From a checkpoint of a small autoregressive pixel model.
Data: 123503 training examples, 13.7 epochs.
Rows from block 2, named by matrix and row number. Rows with one number belong to one neuron. Each number is 500 + 50 x the weight over its row's rms, rounded and kept within 0 to 999. All counts start at 0. Numbers have three digits each. After the name is the row's rms in percent of the matrix's.
# gate: MLP gate (model.blocks.2.mlp.gate.weight, 512x256), inputs 129-171
# fc1: MLP up (model.blocks.2.mlp.fc1.weight, 512x256), inputs 129-171
# fc2: MLP down (model.blocks.2.mlp.fc2.weight, 256x512, transposed), outputs 129-171
gate.239 095:493494543544473434463449503474493526506454512470522483544475536513427503363445532453430553520498501574505462539514439461556485528
fc1.239 099:384473511443502462421437479457459548517545472455503459610439451431520477557529465570426430487569470486527474435488499420522578448
fc2.239 102:479577528582517477500518540427484612470491521524496491490537452638514537438460554477493442450450503542476417484481461481628508433
gate.240 104:462412562424504501522503507436499425422392509538498518572550490467462472521485423451466402539531471452457559432507517440389496457
fc1.240 095:514483463536480532575486412479558542371506468515526477409499535537493508517563503493486559380512432578556405509428547571491505524
fc2.240 091:589492423485468568446425514538491475546500454527541527581545483412480609510471437456442488534535530539437590528503467447440447517
gate.241 110:572542476557439395478502525493490391520463470443505530503438461378499558487573493505472512462445437531498483530487541566498514467
fc1.241 106:511605498484427586505503405558496500464514523498468461511441467458577550552486496526482485465464415432502448441509492497498547403
fc2.241 108:472429480472465459528517434517439557449514492494536481464436515558494526462507545510552490474504517494563510491446614525472405552
gate.242 105:534499529556568512500465443545507458559564573467527504504579485639456496480402514513443502563523471486482587489433431506530552539
fc1.242 105:559431513533435488410407469431503478491464521507416509520562413532467584500499445423532517550583553516510544510478522460544461568
fc2.242 100:482522450493452476596556523469538520415446456485512482491457511456516488591533424634470485506510470533515355425478418535426532467
gate.243 093:576463555401443580549489469555535459515511467463529463538513552507514450580535500477565477540577597531495547524575428476554536525
fc1.243 104:509492505547519523495452474499544424466505473638546416511405479470487523563509496412506463511460497516507483538535506528531490496
fc2.243 098:440520483483538490503505446479431599505523410499453518492563507559555486447486503536534599442487553466478476589444440526481592516
gate.244 104:533477445551624566526459450590474489459516533383409614564511522463535516505458562500517442432443518463521503530458506548471490461
fc1.244 104:543455439561439556454465511546512465516404500606427592461415529470571490529505594388525591484384539534473519496471423500491498486
fc2.244 106:383498498545464518513453452493552500494550427443425364403506453548410493464450429562401517533548512485446528499470420454503559570
gate.245 096:523398497502531536467601545497621512577515491535565533509449484496500426401539485430543502538497618480510417467438593574505602520
fc1.245 092:558468485483501488450452523550530518563510495427533510417500513559469579412462506477578492601531513602404465454510514525432508406
fc2.245 086:583475527465476492422607527497553491515484507505586479490551560483485429506467442575635417552503483558528517459437528488553454497
gate.246 101:491462517534442468509465483454502563532597475360457434532524596543365564452410484521336528407548453519540535487527412458509527533
fc1.246 087:492504457455436550448555498519528576579446534490511454415571498586482553519445410462486568465518588491562497627505473553557433539
fc2.246 094:533519446562492545434492510379541464504603537541538501560537528567476437594537533527511519449386501521535457481486559487457545532
gate.247 096:471470532527467484431458430463498378536487493532510473500533428500536511454506471511540416533508485542481482499435473470471536463
fc1.247 114:445464529479483576470436506515375518482584483498404554416465522496521530506584477438551460539490408500485564501501439555458501584
fc2.247 108:443529489473464589479549515449691464496564469515602489556479435504485489486421522489487504486507636510514551541557523485491478471
gate.248 101:511468464498555433557473565449532479501435434594577559533537520484509512456592409511563599490502457522518500555561422509585548532
fc1.248 104:413517575526503524447481424523442481524555438509536555511500506441500483596508457502520521454482431470574548495547417474513554512
fc2.248 096:548600532463433521459564486416575465472495410458518497427534447457547564504513557473504426536495553523471456590482503503536529540
gate.249 103:547566507431529394493517461468515497467464490491505460553567515598541517466507576575541481406458447499495501425572468486523584491
fc1.249 109:558571511565501435405561507451458555422493568552515485468495447520399573607503530532491550537475498502497488476518502442532452445
fc2.249 113:440461431417489532555440512547615511543477572387451587490526623476587458493487545428569413419454491532528528520472515456447449567
gate.250 100:563531506489576506492524547528486427465472468525551507407440499523459525508456467537481498427550477504490544569475553515537511526
fc1.250 102:387422511402474578512560462493474575538439478512574482489502547480481489443481517566520532512515595492503460519444542431489516436
fc2.250 103:552501461493477481470431511442440511484528537541479510539467548521483521475461513540508427545509524565461579506520593536418454568
gate.251 096:507429577521465457471427463563450492495433443576461459557369467407529483559515443432471480553378446409467571530562566494501496520
fc1.251 108:385516476559482508524492541507529503507554470445414612489524463524453517448581535546515536521559482605473469506490545491522486551
fc2.251 103:570554505452526489465461504416519421489464478522484457506508478507404487534454416496483439486480494490519514523509481547495459534
gate.252 099:577545502598473563477497506512473558530534491572506509474534512531497499469396578447482572484412439479452481471480616531572503498
fc1.252 106:476499617485601525556478467391547512498465487540579501533524512494415514467504440469459575444426541424523551531502488419476576469
fc2.252 101:557438417507510459417543439457514506555606465474506513489445542520450598458473494514495487492463620494493466483418425525403541540
gate.253 076:579533515430484439497451440479431426541466458483432577531465417493540546464519495579509641514455541476577472535541418466530528517
fc1.253 075:471545550524484402450521592476498511535557462476632501479542442474514460486497612469509449492520416481468572544506482509584497504
fc2.253 066:508507486425485511506493492469425576466447559536484459442482582436567442470480537502517482455503537468461561521531536513436571479
gate.254 083:585598478521500482492533536569562572536516466523506525538420500434539599442419501557495471421451471397498405515566495498535475499
fc1.254 077:509488496554551484514507436549611492445526555484513433553454523554566538472482517458517562504555415508556555510509470450455474516
fc2.254 068:556501468504530541590466528588459505548546471503523500429504538515469462570486562403457556530577420538512488556542477519442575526
gate.255 102:457508546455502406438497467466439484578576533529437510484487589372438526460548552497524544496537537567466461426441546471562636578
fc1.255 105:463475468573507494533507401513375531436527613492516531528541496495515512483473416536519500495513520465487504540476465530520481550
fc2.255 108:582446541415521444499535500446405501510526484439442579469512514534565424553469467569465442473590497551573438418387440422568488465
gate.256 103:511517418494390382478506555550626533489479528508549471455479469425404473512482489489496471492569528554533467456541481488517476575
fc1.256 102:532483527487565662474474492544533530419450499521434429451486498536502524464551461543487462508584505465543582371581487491433564558
fc2.256 107:494543500559471467517483435445434540420584577570593469475446502517521494466523441501572403445401428436531479484497443550473562505
gate.257 100:438513588490535474631622473467373504429515521576465502515461498515453529527529474472446486501469531539493496578519431517529679490
fc1.257 110:489559520596441431462521503374530478472495488554507489382554483425461478621449405527449512518442472496549589349491547470549538469
fc2.257 100:478634556470455573422468553521441522564486513586456461480528443523473523439507454547487510468531558365467498508556470608469429474
gate.258 099:517551599405534481456509509505524493556562407551563530516539485434542467498452476492460373473553425501538457461479433440554487513
fc1.258 108:416444509447503523512476519505512495473569492513409428489476474493410499431468419537539582548498523558489507526481500618430481499
fc2.258 101:491473488472491496426383564490555522464495481514549601457610461522500568448510507446439457383498567411519580456441413464535487477
gate.259 106:560487439443510451382455561504533505405521522558390485408505441395444537456510516492482476460551525479539498511556476520479491528
fc1.259 101:448439404575484530565387515536552465512476418467466550539517534513556618512536465519522558540488511432426578532474428449502475610
fc2.259 104:490448437372530446493636513593505454438652491488523510503553555511593490563457526524593531455483589536562465465512531565431545482
gate.260 093:408527474451441491454510417447597520501548465482458607541558535565480466470552494517563511516483459499544493561482487407477597515
fc1.260 102:487485557486626569524603504461491428452564451504528561449582514449552526511566477525493523530519464510535562512458482522476479534
fc2.260 111:590518509474470455445433500537564533387461499538485522544500463554489415446452532454449428606499498407460434479522538530494510495
gate.261 102:496483478459570480506370536516442532613457499494446512552461483460534503501379455542449530481420481462495486516429439462533536481
fc1.261 101:514578487438444504578442417532473570506400451509427568459475510510447451475478534504442522588519491498535444534510520524459407530
fc2.261 096:507464465517476472465471539448517503513473531440532474509483536554579546525452485496543442467549450564417516498500459562390425490
gate.262 101:486544536457485501540525435481555476457572491577497519516490535490493569622522498558427501477472448475460470484496565473421525538
fc1.262 112:515562508507508465543530510446461482513563368449501503461579451495617458501542455561526588461476499497454476414636541565558479565
fc2.262 106:569448481511472487515453523539516487495560608536576484524492431481505514563470478447448418498539430420379516557504497382434463527
gate.263 099:572473559546551521538526413489537551557437462466447502454491465418470484461481516545431485526483502501577595464440529406479497475
fc1.263 107:501512502554508452524543556430483638514518561470583488452594460435522477609541519513478502534575459591544599467480477476590570569
fc2.263 107:575474467516572504435394513578472392519409484543517537550509535577575526449516446484592513504448547421545483504522534497460460433
gate.264 098:496560578491520436476519473413440401507510468506459469492508517556451527533473563471531456477475442531504567523518449560486582457
fc1.264 098:463490480545540420531478510490451550425573550512494541456458531484532542499419478399472505505430438484551476557494418558504520541
fc2.264 103:461589540530508514480462503532478462516519472458475579429430496502554509568513572476482467542483570566454526477531539488500506543
gate.265 102:552530576464601422485508582531561479464571517563478456517574552504511533514497467523391423552534480470504430553529495526624459428
fc1.265 098:398479508514525475444513507591478550493555577481497549435490423509518408483601464530523546508525453471548506587579596458526480577
fc2.265 098:524547528492451603536446499467543544491395493461393482515587561504499625468500512497530477566469473443483560505477435562487458468
gate.266 094:528547567587483494513555442527471521529498484549440499539509477543529533565477523463510530495549499473349581520563516520431493528
fc1.266 093:433495425427482424474506450476606452531427541550555540470609468479497465431481406565497427471534484471508363463554476530451508444
fc2.266 096:425526489518443594604487434485515544435475537547549466496514504555473472438496571594526521449523552472576551427514429501475532473
gate.267 099:520509499493522533489429660503518591535526548562508473405538426491414498443520458602492418460393530497531474474496550520528469473
fc1.267 099:586500477455409620511472366466385436489502403572536466451505467453523503562529466448496549458563481575475507537516574443485503501
fc2.267 106:332517430481486448518565555424496494514383540582530482557500484517623549545434514482516487519432578466395484545528491520447456426
gate.268 090:580490558590527445493447484544495461460467437560582555565551504494514439495536423509469454492451379464549513520509506492507575542
fc1.268 103:535475471478471436493497444423541628516499506484506556488470509460508542511562465504559513447474524552428412419501586470445573510
fc2.268 105:490504522518578523490522528538437495483443536456462492524510487487490531548448484542423441494563483592513531553400430516514413519
gate.269 099:467517526505548505515653493521505504533626453448469547485574483499490435535477572604507443481480452529478482542577444519463488403
fc1.269 081:476486520512477442597480596510537491498493478468460386462523543511495476544553548415543530464386518483555462463492532426487480516
fc2.269 106:492449533456501489526587462386539522533548538514618504480440499481463477478414554551524396516413553538446429466593478481449412501
gate.270 094:544554538556519465601451510493474465469438516518539491460444538416585525525468483486570568569552517557567438560588494451586417405
fc1.270 089:503502511520556562436532429487411593559446505530478513641562559557513476481499485586430482405492430517467509440559456481425473474
fc2.270 080:511470479570390568453514510471510569514536476504507507463553542540500568503486560455494494514488473573496538531624385455544530425
gate.271 105:513555548559503498581493520414588527534501641524368562501489527479581560432508492469542534437491509504430472586510470470500463507
fc1.271 095:471495480490415441511410539465388482427439443465534474492509535527600501487397429508518499437432524531563418494471508459393560469
fc2.271 105:462490549515462527444443512538491541512543489497498469524527542536487600533564561420522435563431478486466554559568522572495516533
gate.272 100:516495549551578482520542588583595566449518521469502472526484558510516499493518540528426395458489424544520473477520513453556571457
fc1.272 099:491473468524479488568560548452522455516541435546485478513526481527506506614390512522500479516541461551472536618463523409554525495
fc2.272 102:519508428455486432503446498560433532449569516497447490525448471431592381392445444457460506484478522511474446532358539567521408469
gate.273 097:464542533485542474551447578506459582470430497392473586512373488515623529487622488507506538515562494536525553511526502551549512496
fc1.273 100:399469555440535493489586522549445537470517538489456479574543463515530500509557441516471499489416468441514644500539442524570570580
fc2.273 103:462511430533562569396476484547505492587463528539445507460515533604438517483543544457496588497479509556546551518416526444565431448
gate.274 102:521428554489489520538541588512557522504453487450529526492501512533451621365577398553543522503478458454535539506481422515530426508
fc1.274 107:454554549427519430520456506433493469554565490460503487577573477415552501551475508542507454462535510463435550449560528491473454479
fc2.274 102:471555457532575401456546456458524593554502527451519491529417484528521499519554478438517544512508419530513621589529526439370525554
gate.275 099:517485502555475456557536601393425547559507450447485503518561459568392587496481426545508519518526550519496489490459538454506423543
fc1.275 101:504468452512502531455437507565549506556569550484454466570476481595523477491511593538406496466483517375508493526561483578520550477
fc2.275 103:580513550459621501502429476505468632507521499453478629420529456458581534522418590470435543557452408497537416464455528537554552487
gate.276 104:571490461524549483519571501487568509512507504519506516492512483523476441506543455554521599453464527447487512451511488571547481467
fc1.276 098:589491511550453531510496540496494494510565456494492530449392478443464486530481390458488489447499539450498542537541547459487481473
fc2.276 103:497512476428501430531456487618498464615554515527551511457617523522532489513491604465441487530428422502586494485507495502499515539
gate.277 098:455482466539478471515460479603474508486423518488466529591507478539506547393533499546510514430516552494537547394511498455455585566
fc1.277 101:471456484455535510543521511453534446381485582473568543453557511521485502521410478538413482461540459539450555469400503498541505615
fc2.277 108:520488545442442480568541551468433612529532539519520493470477463586504533504457515504451475539418470455520413465451580481513468482
gate.278 095:501597528518533466465457444399475465480414570516570550503453460411508509563574507488655538515435521432527650566544578516494505535
fc1.278 102:502538548557432494554515453498402512491556543469506506568429489471481495462455557482448509548523515488528511451394491411488553408
fc2.278 101:519376463460444480520534426514680529561468531570535540504528560644557582515551517431550449540620492435505605495500434463474463587
gate.279 099:429443473417536509427423529402601532542544514475512476574583501477562453502501555552537454546522368479472460567489524503632499514
fc1.279 092:627482415501391451508499472436565539451573474515535534589553450531503435520598492559469555500531534510513536618528628434502561432
fc2.279 097:494520576567525515495499504531474520536526502403441559502510530690608511544584446423545439490461385568444568539575563446500479471
gate.280 098:489494492526472481548433526484539442512536482482554488451593565549480602500502510521479456429442450467491514562387577485420588530
fc1.280 097:574514522546531434608506588469499452609490469563539532384518578522523461516506515544481491511506523453424514564517426486508508485
fc2.280 099:546462501554556517446433462442488587472444434550428445529537475512433444495486378556559434470468513439520566494555503498554446446
gate.281 103:556443385532498475494606499536495485446571492426448473504546395520476523568445436451589491563460568502526528478459525504484569573
fc1.281 112:528417548531509443513580513408536600464631486496510432553548397478485491543453400496500514511608587501426473503442505531506516458
fc2.281 109:532573519516471570540452444494561511480463479573539559534448551533481464501487545492500447318546459478427457467539497561408493605
gate.282 093:536481543487468503474490551493439560460476546581450428480480493407446435411581527525538570445488523483521536588515483448514527569
fc1.282 095:549521459486476585544561511496591558459495517473433468514437534552558480463487465486458522503558462566423490469522441505601432452
fc2.282 103:418523563570484398486497489514511415495559440512548525470512441424520484494590521532547488534469515532504424382506533498469507464
gate.283 100:442469453472598548517481403461518506563462492512456427472516559471471509491486541539522619486452490474456514475494511468471591464
fc1.283 085:555481531572531442466465473463524501473475479476425582423598536525530561563516394537498459479507529471502528598526473557474517482
fc2.283 094:483493526500434495386520463522486515496506548505489575547473518413548552547509469471540466561531510613516563527463528511555489502
gate.284 103:474526509509540520514547602409511487455587531500426469467419451543506561542475507506570503465534459507605573425489546486458501479
fc1.284 095:529499446502433506430449546568402478494521468438594534481506483509554640535451552509487527575430461504607526466521514411538551518
fc2.284 095:523507571485496509503552487580580543457596436490466564552463488475450462538503418553528512549512543561470490433469496524409465512
gate.285 101:496541467579566531377533436535434464424491429511485653518518474569513574504490546530571462455542526479476404502493564478551491550
fc1.285 100:499508410504511497545541564588531515531450526471432494494497492419525416479569507406511527507511387500546492443526444549457572540
fc2.285 099:383531469481548586471499496525458491520496506544452493511460541588409460512481495424496599478513548473484442487544564586512510483
gate.286 088:473455567486490416512604472416547473480496495540460619498428502510480441509529596503457499512509518501620570562508521560504505522
fc1.286 085:474518510463541385456379536486494535585561495523485594588474488547489461537468485478476371477445555369543524430445553514559443504
fc2.286 088:599527549548541510600496518522568482433508565481499511474570554506482548462458513538510544507487534432472564559587560476546497551
gate.287 096:492567558481509492518540502490539488413491564522476454592543435438536395550480474557505540542535478461517495536486493428530450568
fc1.287 105:526475549499582555440481530434466444483502422477535548381480484538479446506426482537524541509454573550612451549516437471482600514
fc2.287 101:541598520572518519591548530567458514577501557491491478521490511558447535555538473436420501502577449488455550516558531533497474491
gate.288 104:533525478510550414381563447461565477555569508565471576466449437540486489458456460494448412510478499534410474409472565460556377493
fc1.288 102:462471501542467417602486546437474470642423490570526547525514558615463488488494518577476417490533537477481566480453640557469493484
fc2.288 094:529409564568413446493492507492495527396572507431532475543497468466472429533462448446592524475512597389501421501411554518483507452
gate.289 096:553466528522543521497511577509592536450561492457512515528429518548384442417446429492534570463455529564498392488514483528515535449
fc1.289 102:403417506573520401449433401477468556458461404422527469481430532566522512532577474372511480453493519534573620481550415560459503527
fc2.289 104:496503535462445549412565564408461476483509460543483560464472461481635485522492457415512540503496492375536515486497514407614393433
gate.290 108:505542469531500620584502476564500424482385435426493451504533490534574501488456467389495511581557547489490548606535493537473533506
fc1.290 103:470467582488523565451479524488562536441535578541510468480498513457493522511477570549564498464529659458512520466577500396506498560
fc2.290 110:398451461463407427510513474584541565478546501523399514401500527479547574555540532409441454554640493584580552571473538637442447511
gate.291 100:523484495521543561469545550462425384514406508507529495554501436486384516489428598447479443487507508461520460543465483446388639489
fc1.291 102:564374508454573407492480380544541462509504533487499559450540580452436489582460503491526561569442449532507464486470415542456503595
fc2.291 096:475574534518447520476515551467504488425514461518577491535501424495566502448526497470461500481460528451602424494549491497461518443
gate.292 095:521516540524549520454390448565498562501460507561510435518464559518454481458587491445515502558486522504495530482549489465545538447
fc1.292 100:413426373568383475544482575518489481487507482493386381537439476407467513485506481547517468506541416438526485465492451451527548566
fc2.292 102:567602576485566535493443443443475541504529498479502513500619504554394608464475532485565466587430454500489512474581466608461523477
gate.293 099:574414403580521471507491466605496429514513354533441592444518460446507472497555470553642513548589572544470490517513470494406385474
fc1.293 102:505553523497531426428585461458453498454476516431532583520513598522479492475517540528415452481524490488513547509435575439491564541
fc2.293 094:481416457508647507530519470583505444572544458523484432566567423400580443500478431568517484411431458470514486517480483458458476457
gate.294 094:496517554521507538546482542438542496469541454578527471624523499513538481537496509500361567478463482528508530391558459485502465509
fc1.294 107:424506476526488555472538457476467559423444521515492517484465515452432526384520539487449448477661516487474530491494416529537454510
fc2.294 100:574540521389483468391569507471508528495479592494503414594477502548563482585525479485527546581368536490536518496532518486424459486
gate.295 100:557582404493497514523553565509439566557499481537414510468484537440523426463429596512503547493541511459502489487597444568561487483
fc1.295 113:476462562529608451459535503543512538486544463405374428470482443514489544486458557472502491434518468575564483536503456444493453555
fc2.295 102:399531516435536589613495482437561528472498502469514422510453428498491541541559484419438523460505554492446527420432469437477482567
gate.296 078:518479488486476518434503505473552425476539475504517445482529514522429616486515495421474507472547476499558408544585436542493602548
fc1.296 077:543573482454527460555485595501574585495506511480606585549539455476454465564559461560448535522482529524572443512520464489459475484
fc2.296 073:530469436416508394500505518520429534544516502550557485519638492557462546466493481494540478519468457556496580519440459633513521412
gate.297 105:520384458495441464472599454438478555459534531474440503444555440417512573472449474516495551463430583543457541500506520503538507540
fc1.297 093:632432448444496452573534505599476427483495512537409408515468494513462559489508484499581547498456507488477457478517457537505459432
fc2.297 105:463632559461473504406469527449513450505525539478443475467520454607486379447506505488441488503541505395519474539519512546432463536
gate.298 100:552554536483533458465450525481535489463469497465492445514575429496526470439464500521487449477549429522476486493534583509465484469
fc1.298 102:500481526557600488477460496426399503498472503428480562518496521454455483521538604488416607402542490489500456466519466543499447548
fc2.298 101:439445524538457480509484440494590472435563488542492490463478547484491553539520514508553558447484480515548560473535482461451558492
gate.299 106:590511495520540502464481463439440529426476538479435517514557548439499449425533525416479476484519427447482469452465480488529491463
fc1.299 096:467508490462503493544491504499415518507504531555457512546536475570525534416496537477563431543537505489507485551444460502496502457
fc2.299 111:527432500552476452527506556486476561507445475440619531510408499519617445429478424448447477502565473528460452509536488577536453516
gate.300 107:475529461563435479519507459502511486577506395439551402511560479517384542534528489506514532507483489431583471482512483466398516509
fc1.300 099:476490485410477475518558485492469625476503505455430463566476475441563463526474473502579428465493440439411521541503501459458589464
fc2.300 099:577567446601443478457581516499527479471412573446609508448478553517410634449423561586533591514536463462439431442516476549553475453
gate.301 105:416570455569520603573522545459489479472520442490587447555503450580459486526526488465547493476524477443392471477547563480474503497
fc1.301 100:533558532525523580535481586575452446611424473586454492465426522549559611460459571480590547434555489443451409480497524485509445515
fc2.301 102:480528374452571491486486496490531459492512563438466491465528441504498476474530493513431540623518503448476428491511545536466576501
gate.302 110:490462377456606497532622525538514454562489537536505466537477475443487402492468519577507559487518443514463555536425589505509591427
fc1.302 102:510446434526503487499526488576450520461494588505373520358470460475494512464608455360490482510484520461557467553419439503538501490
fc2.302 100:466608581475530464552411585504498526525561546416485558497567567496449538463470471508526439502546537482444580487561457460485472413
gate.303 105:508456385422486492497541498427430626441550472545533573549498510431516537558439444470430430534533493471501529478463462501587542491
fc1.303 096:549488538505557499486477453589431531487509473540457519471530461543590531421551543515488453484502595553541450472468562503500563453
fc2.303 096:518469419587543540464539444571471537478462480487508512426444463466503577559513521488481481506525508482542526535423479522520427588
gate.304 106:584474493449529494524472490503439528591498544531535431481518387506528497538427450573477434463528492428487482455462608514521564459
fc1.304 100:477566470559449520498455539523539551490449591554573424480371552441559487532498562493511441430581552456480477483441520519484517553
fc2.304 103:474573459531539618494434465403529499458475451537435515472481512486522450394561449415502448466498463563519464440478550541466464553
gate.305 101:561566661504468512454495510574427450480420584455550519492603466507467481602528403510456530543469455468590515545489453438496592507
fc1.305 094:550500546533505549452480498470457565534538480483542474535543543467508433547548479541554500489521526564486466529439459502487526518
fc2.305 096:507541447528524394486418437464490525563564534481498370518526486428570511388448509406461507482468529409542474472513637458419548535
gate.306 100:504440453509467516484474362429469520424379549521497436451445510453539498546545473523501445520539463489412467469563510586447472519
fc1.306 109:529489491471460440603480457500524505400445501500497501492459455485527473526556400497548453556531511498399522439505464523521450484
fc2.306 101:563539521559481464494492504567478477496396469531612582553496492501545509523408616494468522579443501526512650503602556515550556481
gate.307 107:525532543424500491518485471570500509468531541496483454426524564489490610545555450529464534511499486413579514522363550554473439554
fc1.307 095:534480543490553446534485460498393547540570548655477518530542504450451569344522527563611488541480501479500542521450522485516439454
fc2.307 103:459423477512597618537422504511535534477424458532514510508443478482443484543434522511553534420553515574480517519468497504501501493
gate.308 104:497511477511506473487533448532479403556426579459456410554537484410626537466501503504487451566482530517411487449555461473484507484
fc1.308 096:477465457490378471482502516447506570500552495451494486425591459528489569520440493544550580486539474399611452497483535437556595526
fc2.308 100:551454446491504624480462507650568445588409440441533524484487529510431468563501492534558496501475469531516468584515436538460419516
gate.309 094:567548497493599670445616526519463530439442440497526427595528577451516588494515435506505419481520419560476474466514519588526505539
fc1.309 085:490576453446512471601536464456478453524520530524497456508496424573565384596455560538484484580550544472381519513496548535542480518
fc2.309 085:512538464423482533471478531479507539559406567512437492563510456510583473473536501444464535507482522509541549498460575520523505564
gate.310 091:422448496508535548496429550517577392456553461499571538550496457496570456451413476504478463584450506517491545488443423481455553486
fc1.310 102:471459516497503533513482554383551519581515455401583513444559525445473510473453417488555502524585478469458530493465516492477533457
fc2.310 108:423507521402489574493522585498494473389543493486371484533538366469467450569478447597438474489521605480477452471502413472518459429
gate.311 106:525510439535484520502385585500585533503447489469375495594517543546545498419447557439480498490524453492499461471491516513451386552
fc1.311 106:545585505519521492562549587484555491491512457433497532488478545437486536485535561552490422489506559555443534453527471574453523484
fc2.311 102:505426562653493517516508401584526566542390479531473577529501458465453501404397549447449531485492471485503546593583475423558586496
gate.312 104:505592494466385508511445497479484518488463504579465509516469449521451540580494434512442446435459392548512633530449534541429443556
fc1.312 107:462494436463534453476434482594479529472478453452470511499379579486510515503584515520491441513507483557502444476465445374456402520
fc2.312 101:560493513448517514450533579572405484558474488592475585478469339432477442529565503531443510603512586484549529488546482504511498447
gate.313 102:645487530589508533480592508507427509496487524503445458501576436497460493452493409520498512434576588468414551472557561505479570561
fc1.313 103:468611557527593523526445457484564418477516499458571504449387480533567472564491438433496498431523425468470438551491547581488479504
fc2.313 109:524497463508477398498490518451430535462481481606545498488574455448508543504593572536470463448522540487496475430565579539493477520
gate.314 099:500464582529536517562486523573533547551475444490506544570607430500478451514487483543538515514524500465464445570503460552356455446
fc1.314 092:476560557590537560491414536568550462523510486475450529468445510480508371503540494512472461546513455486537468559517499506416470519
fc2.314 090:570474527474512506483456582558599451493377557565508525543464508539484452520455371478530544492455539478452485365477436497624463514
gate.315 100:560509555583578551453511550527486540482592492514440499514562481475486478448524453509478467453473491443452478533533478506460582643
fc1.315 096:546491423455462493461482548530516516509512472487427536593569473643510554509535551483499382486487464544475487399496567526397516473
fc2.315 101:452561537555476393602406504426579472482488509412474522467497569434504463444416460465420502534537554499567400604415451473490527441
gate.316 102:539441476532525477568430505455477556454478502609451396455484469512507508400548530503527497538519545521431458424510537455537624468
fc1.316 096:472514505439563548553497446594493386494550536557548535568498472443438471544465611456477417449493506519491445486522475486423511543
fc2.316 102:468453543521454660487454516462568593441489460509534495448481581418489538482461548486388487517511433458528498546486475429566462481
gate.317 101:557479475618472522483474583447482478624468540420511450559509494472554493566487530530541547473510505479525567504489547423465491532
fc1.317 097:522475512524509601545542563515456435513419479568461569475519575582490502489445484475469505518639553544553449542541540536561469496
fc2.317 102:467457383525548512567504576571496517451553488523477473432564457497429491497500509476457563584497526505430489479402547430482579420
gate.318 103:549468544508588521486512496450616472562503448528560508537406528441445497561488529558578537534485388476442568578537573400528486571
fc1.318 100:493473464576507453536486410462458501547530509412470555492450555451548423530546556502481487577552541486470571488499437533493538547
fc2.318 093:483506456519472341505474402528433587523608525438493530427563433552572513504577461450442427466434434530559548507509510482436477531
gate.319 092:482643599448573482554553437513433486500500455484523587555510516545552519456513528535402392584510349552522464512560424519462492513
fc1.319 087:566514614426539505440522481479414427390524486528528523473502493468480472507448448467466525556560514501449506526470394534491489382
fc2.319 108:462477437596512508547476464558488511481607511457461534499413410495538503476521573586489550445431460457475458474469465449517533432
gate.320 105:518430475633559416499488460518547514542625420389543592482460463501505502463523420538464520450483552575548464501381463597439528504
fc1.320 107:503498523520521413547580465483507499498509484528450510501465549475501537451542499493473416467419484493482530432542465469504508571
fc2.320 105:493455611501486630477470522433484484485507553566456454402587551538509419523478515425438504539520494442497475529485445402499415446
gate.321 105:450497490489542440524491492486527492503523575552479497479494507501476500530521499537517492449547485468525613523528482502494490589
fc1.321 100:440471473490487566499530460455560459540482433466459589465540537568448470534543551539456487436519477472558478527533427513421516484
fc2.321 103:451500503466469435466581461503510469483517550449488432481501493449529482556527572473462488524490508572534521555559534499531377476
gate.322 098:523449576482437444641472499403534477501500488457569462496497593506485406498482548460455433490425450544433512534511438531496603542
fc1.322 107:532502567518543569419425437517543497517466510470599481572500594550498542578484573510455520541507426432535511544505412539538513555
fc2.322 095:458455460468574508502507556518486436515466455592425478510500419453462518563494500563578559496584501560468431507543530402474521478
gate.323 099:549458512448501537447513572580481463445513554570470516478529464482448442556436486514537504532432507583482452597469394542525477468
fc1.323 093:405553498552520499535488421509427511413532567486511504597504484573425493539450518489538562494457442453503501443453496432468399538
fc2.323 108:501413549381604576465464557509483507405607443526498415519487559410533389548537550484503502494452524473485469510481468498557520444
gate.324 107:462440527512465500531452482420466484425512423485490447446507472501468479536494446478502498511461575556536426538495510445498495505
fc1.324 103:485523465479478531461526491508551488501477585497542515530541466590493549488497449571443376537573531513496567530548418399487559510
fc2.324 104:406475464513487463444522503532454468395480524418411476452508473469484510500506520539446516501474507502564405546445469469482412354
gate.325 103:424548526411442518476559529436407571506490519519415570443543506552430564612472452427553594450518495528433558526548539497566571488
fc1.325 102:428351594449502563499398477457440531479491488472434505511523495488575549494404481585452533560493448519521492533489493533466370499
fc2.325 098:446557380554478506540528452498518536463517481520574464498515437528425400429498476542489495585500583504487523479444421541441520550
gate.326 094:582587606525485434454411521416447528436513478514492491611533428492481503469553494437509545476505416484563493553426585528463488541
fc1.326 106:540495514544559522600494484464484480506528485488572536496387540544428502516535574571615463471585504474449415525560581527487521534
fc2.326 104:454512461469525479446432445459529568504545571470445523515501457447507521501481388472460485485502489545533565445513479579375473404
gate.327 093:438582525598537493524546478569518528512483507490552518453538510440416477482563457548530478455480494480493491517506485554447454530
fc1.327 088:543528431531477468441457542563509451506544563552493496449483437471525521442468549443493566488497582482455500616425389492480437489
fc2.327 087:463486579444455558478485440477598558499531605497505442499486461494627464423477509543520496456482516483530433434444429529580429640
gate.328 098:562386484510512455496471472478568558504456394403404475489543467483447580392477422509465507533514522524509523475561458505543460554
fc1.328 105:544621481524442440500521518505456568528473465472446525451513515436439547514469455502479370446456499568496495522529431481462482544
fc2.328 100:488445524486519524589563538630442464508505485473566508490441464499507372568563532456449596558534415398468514427491516605633535498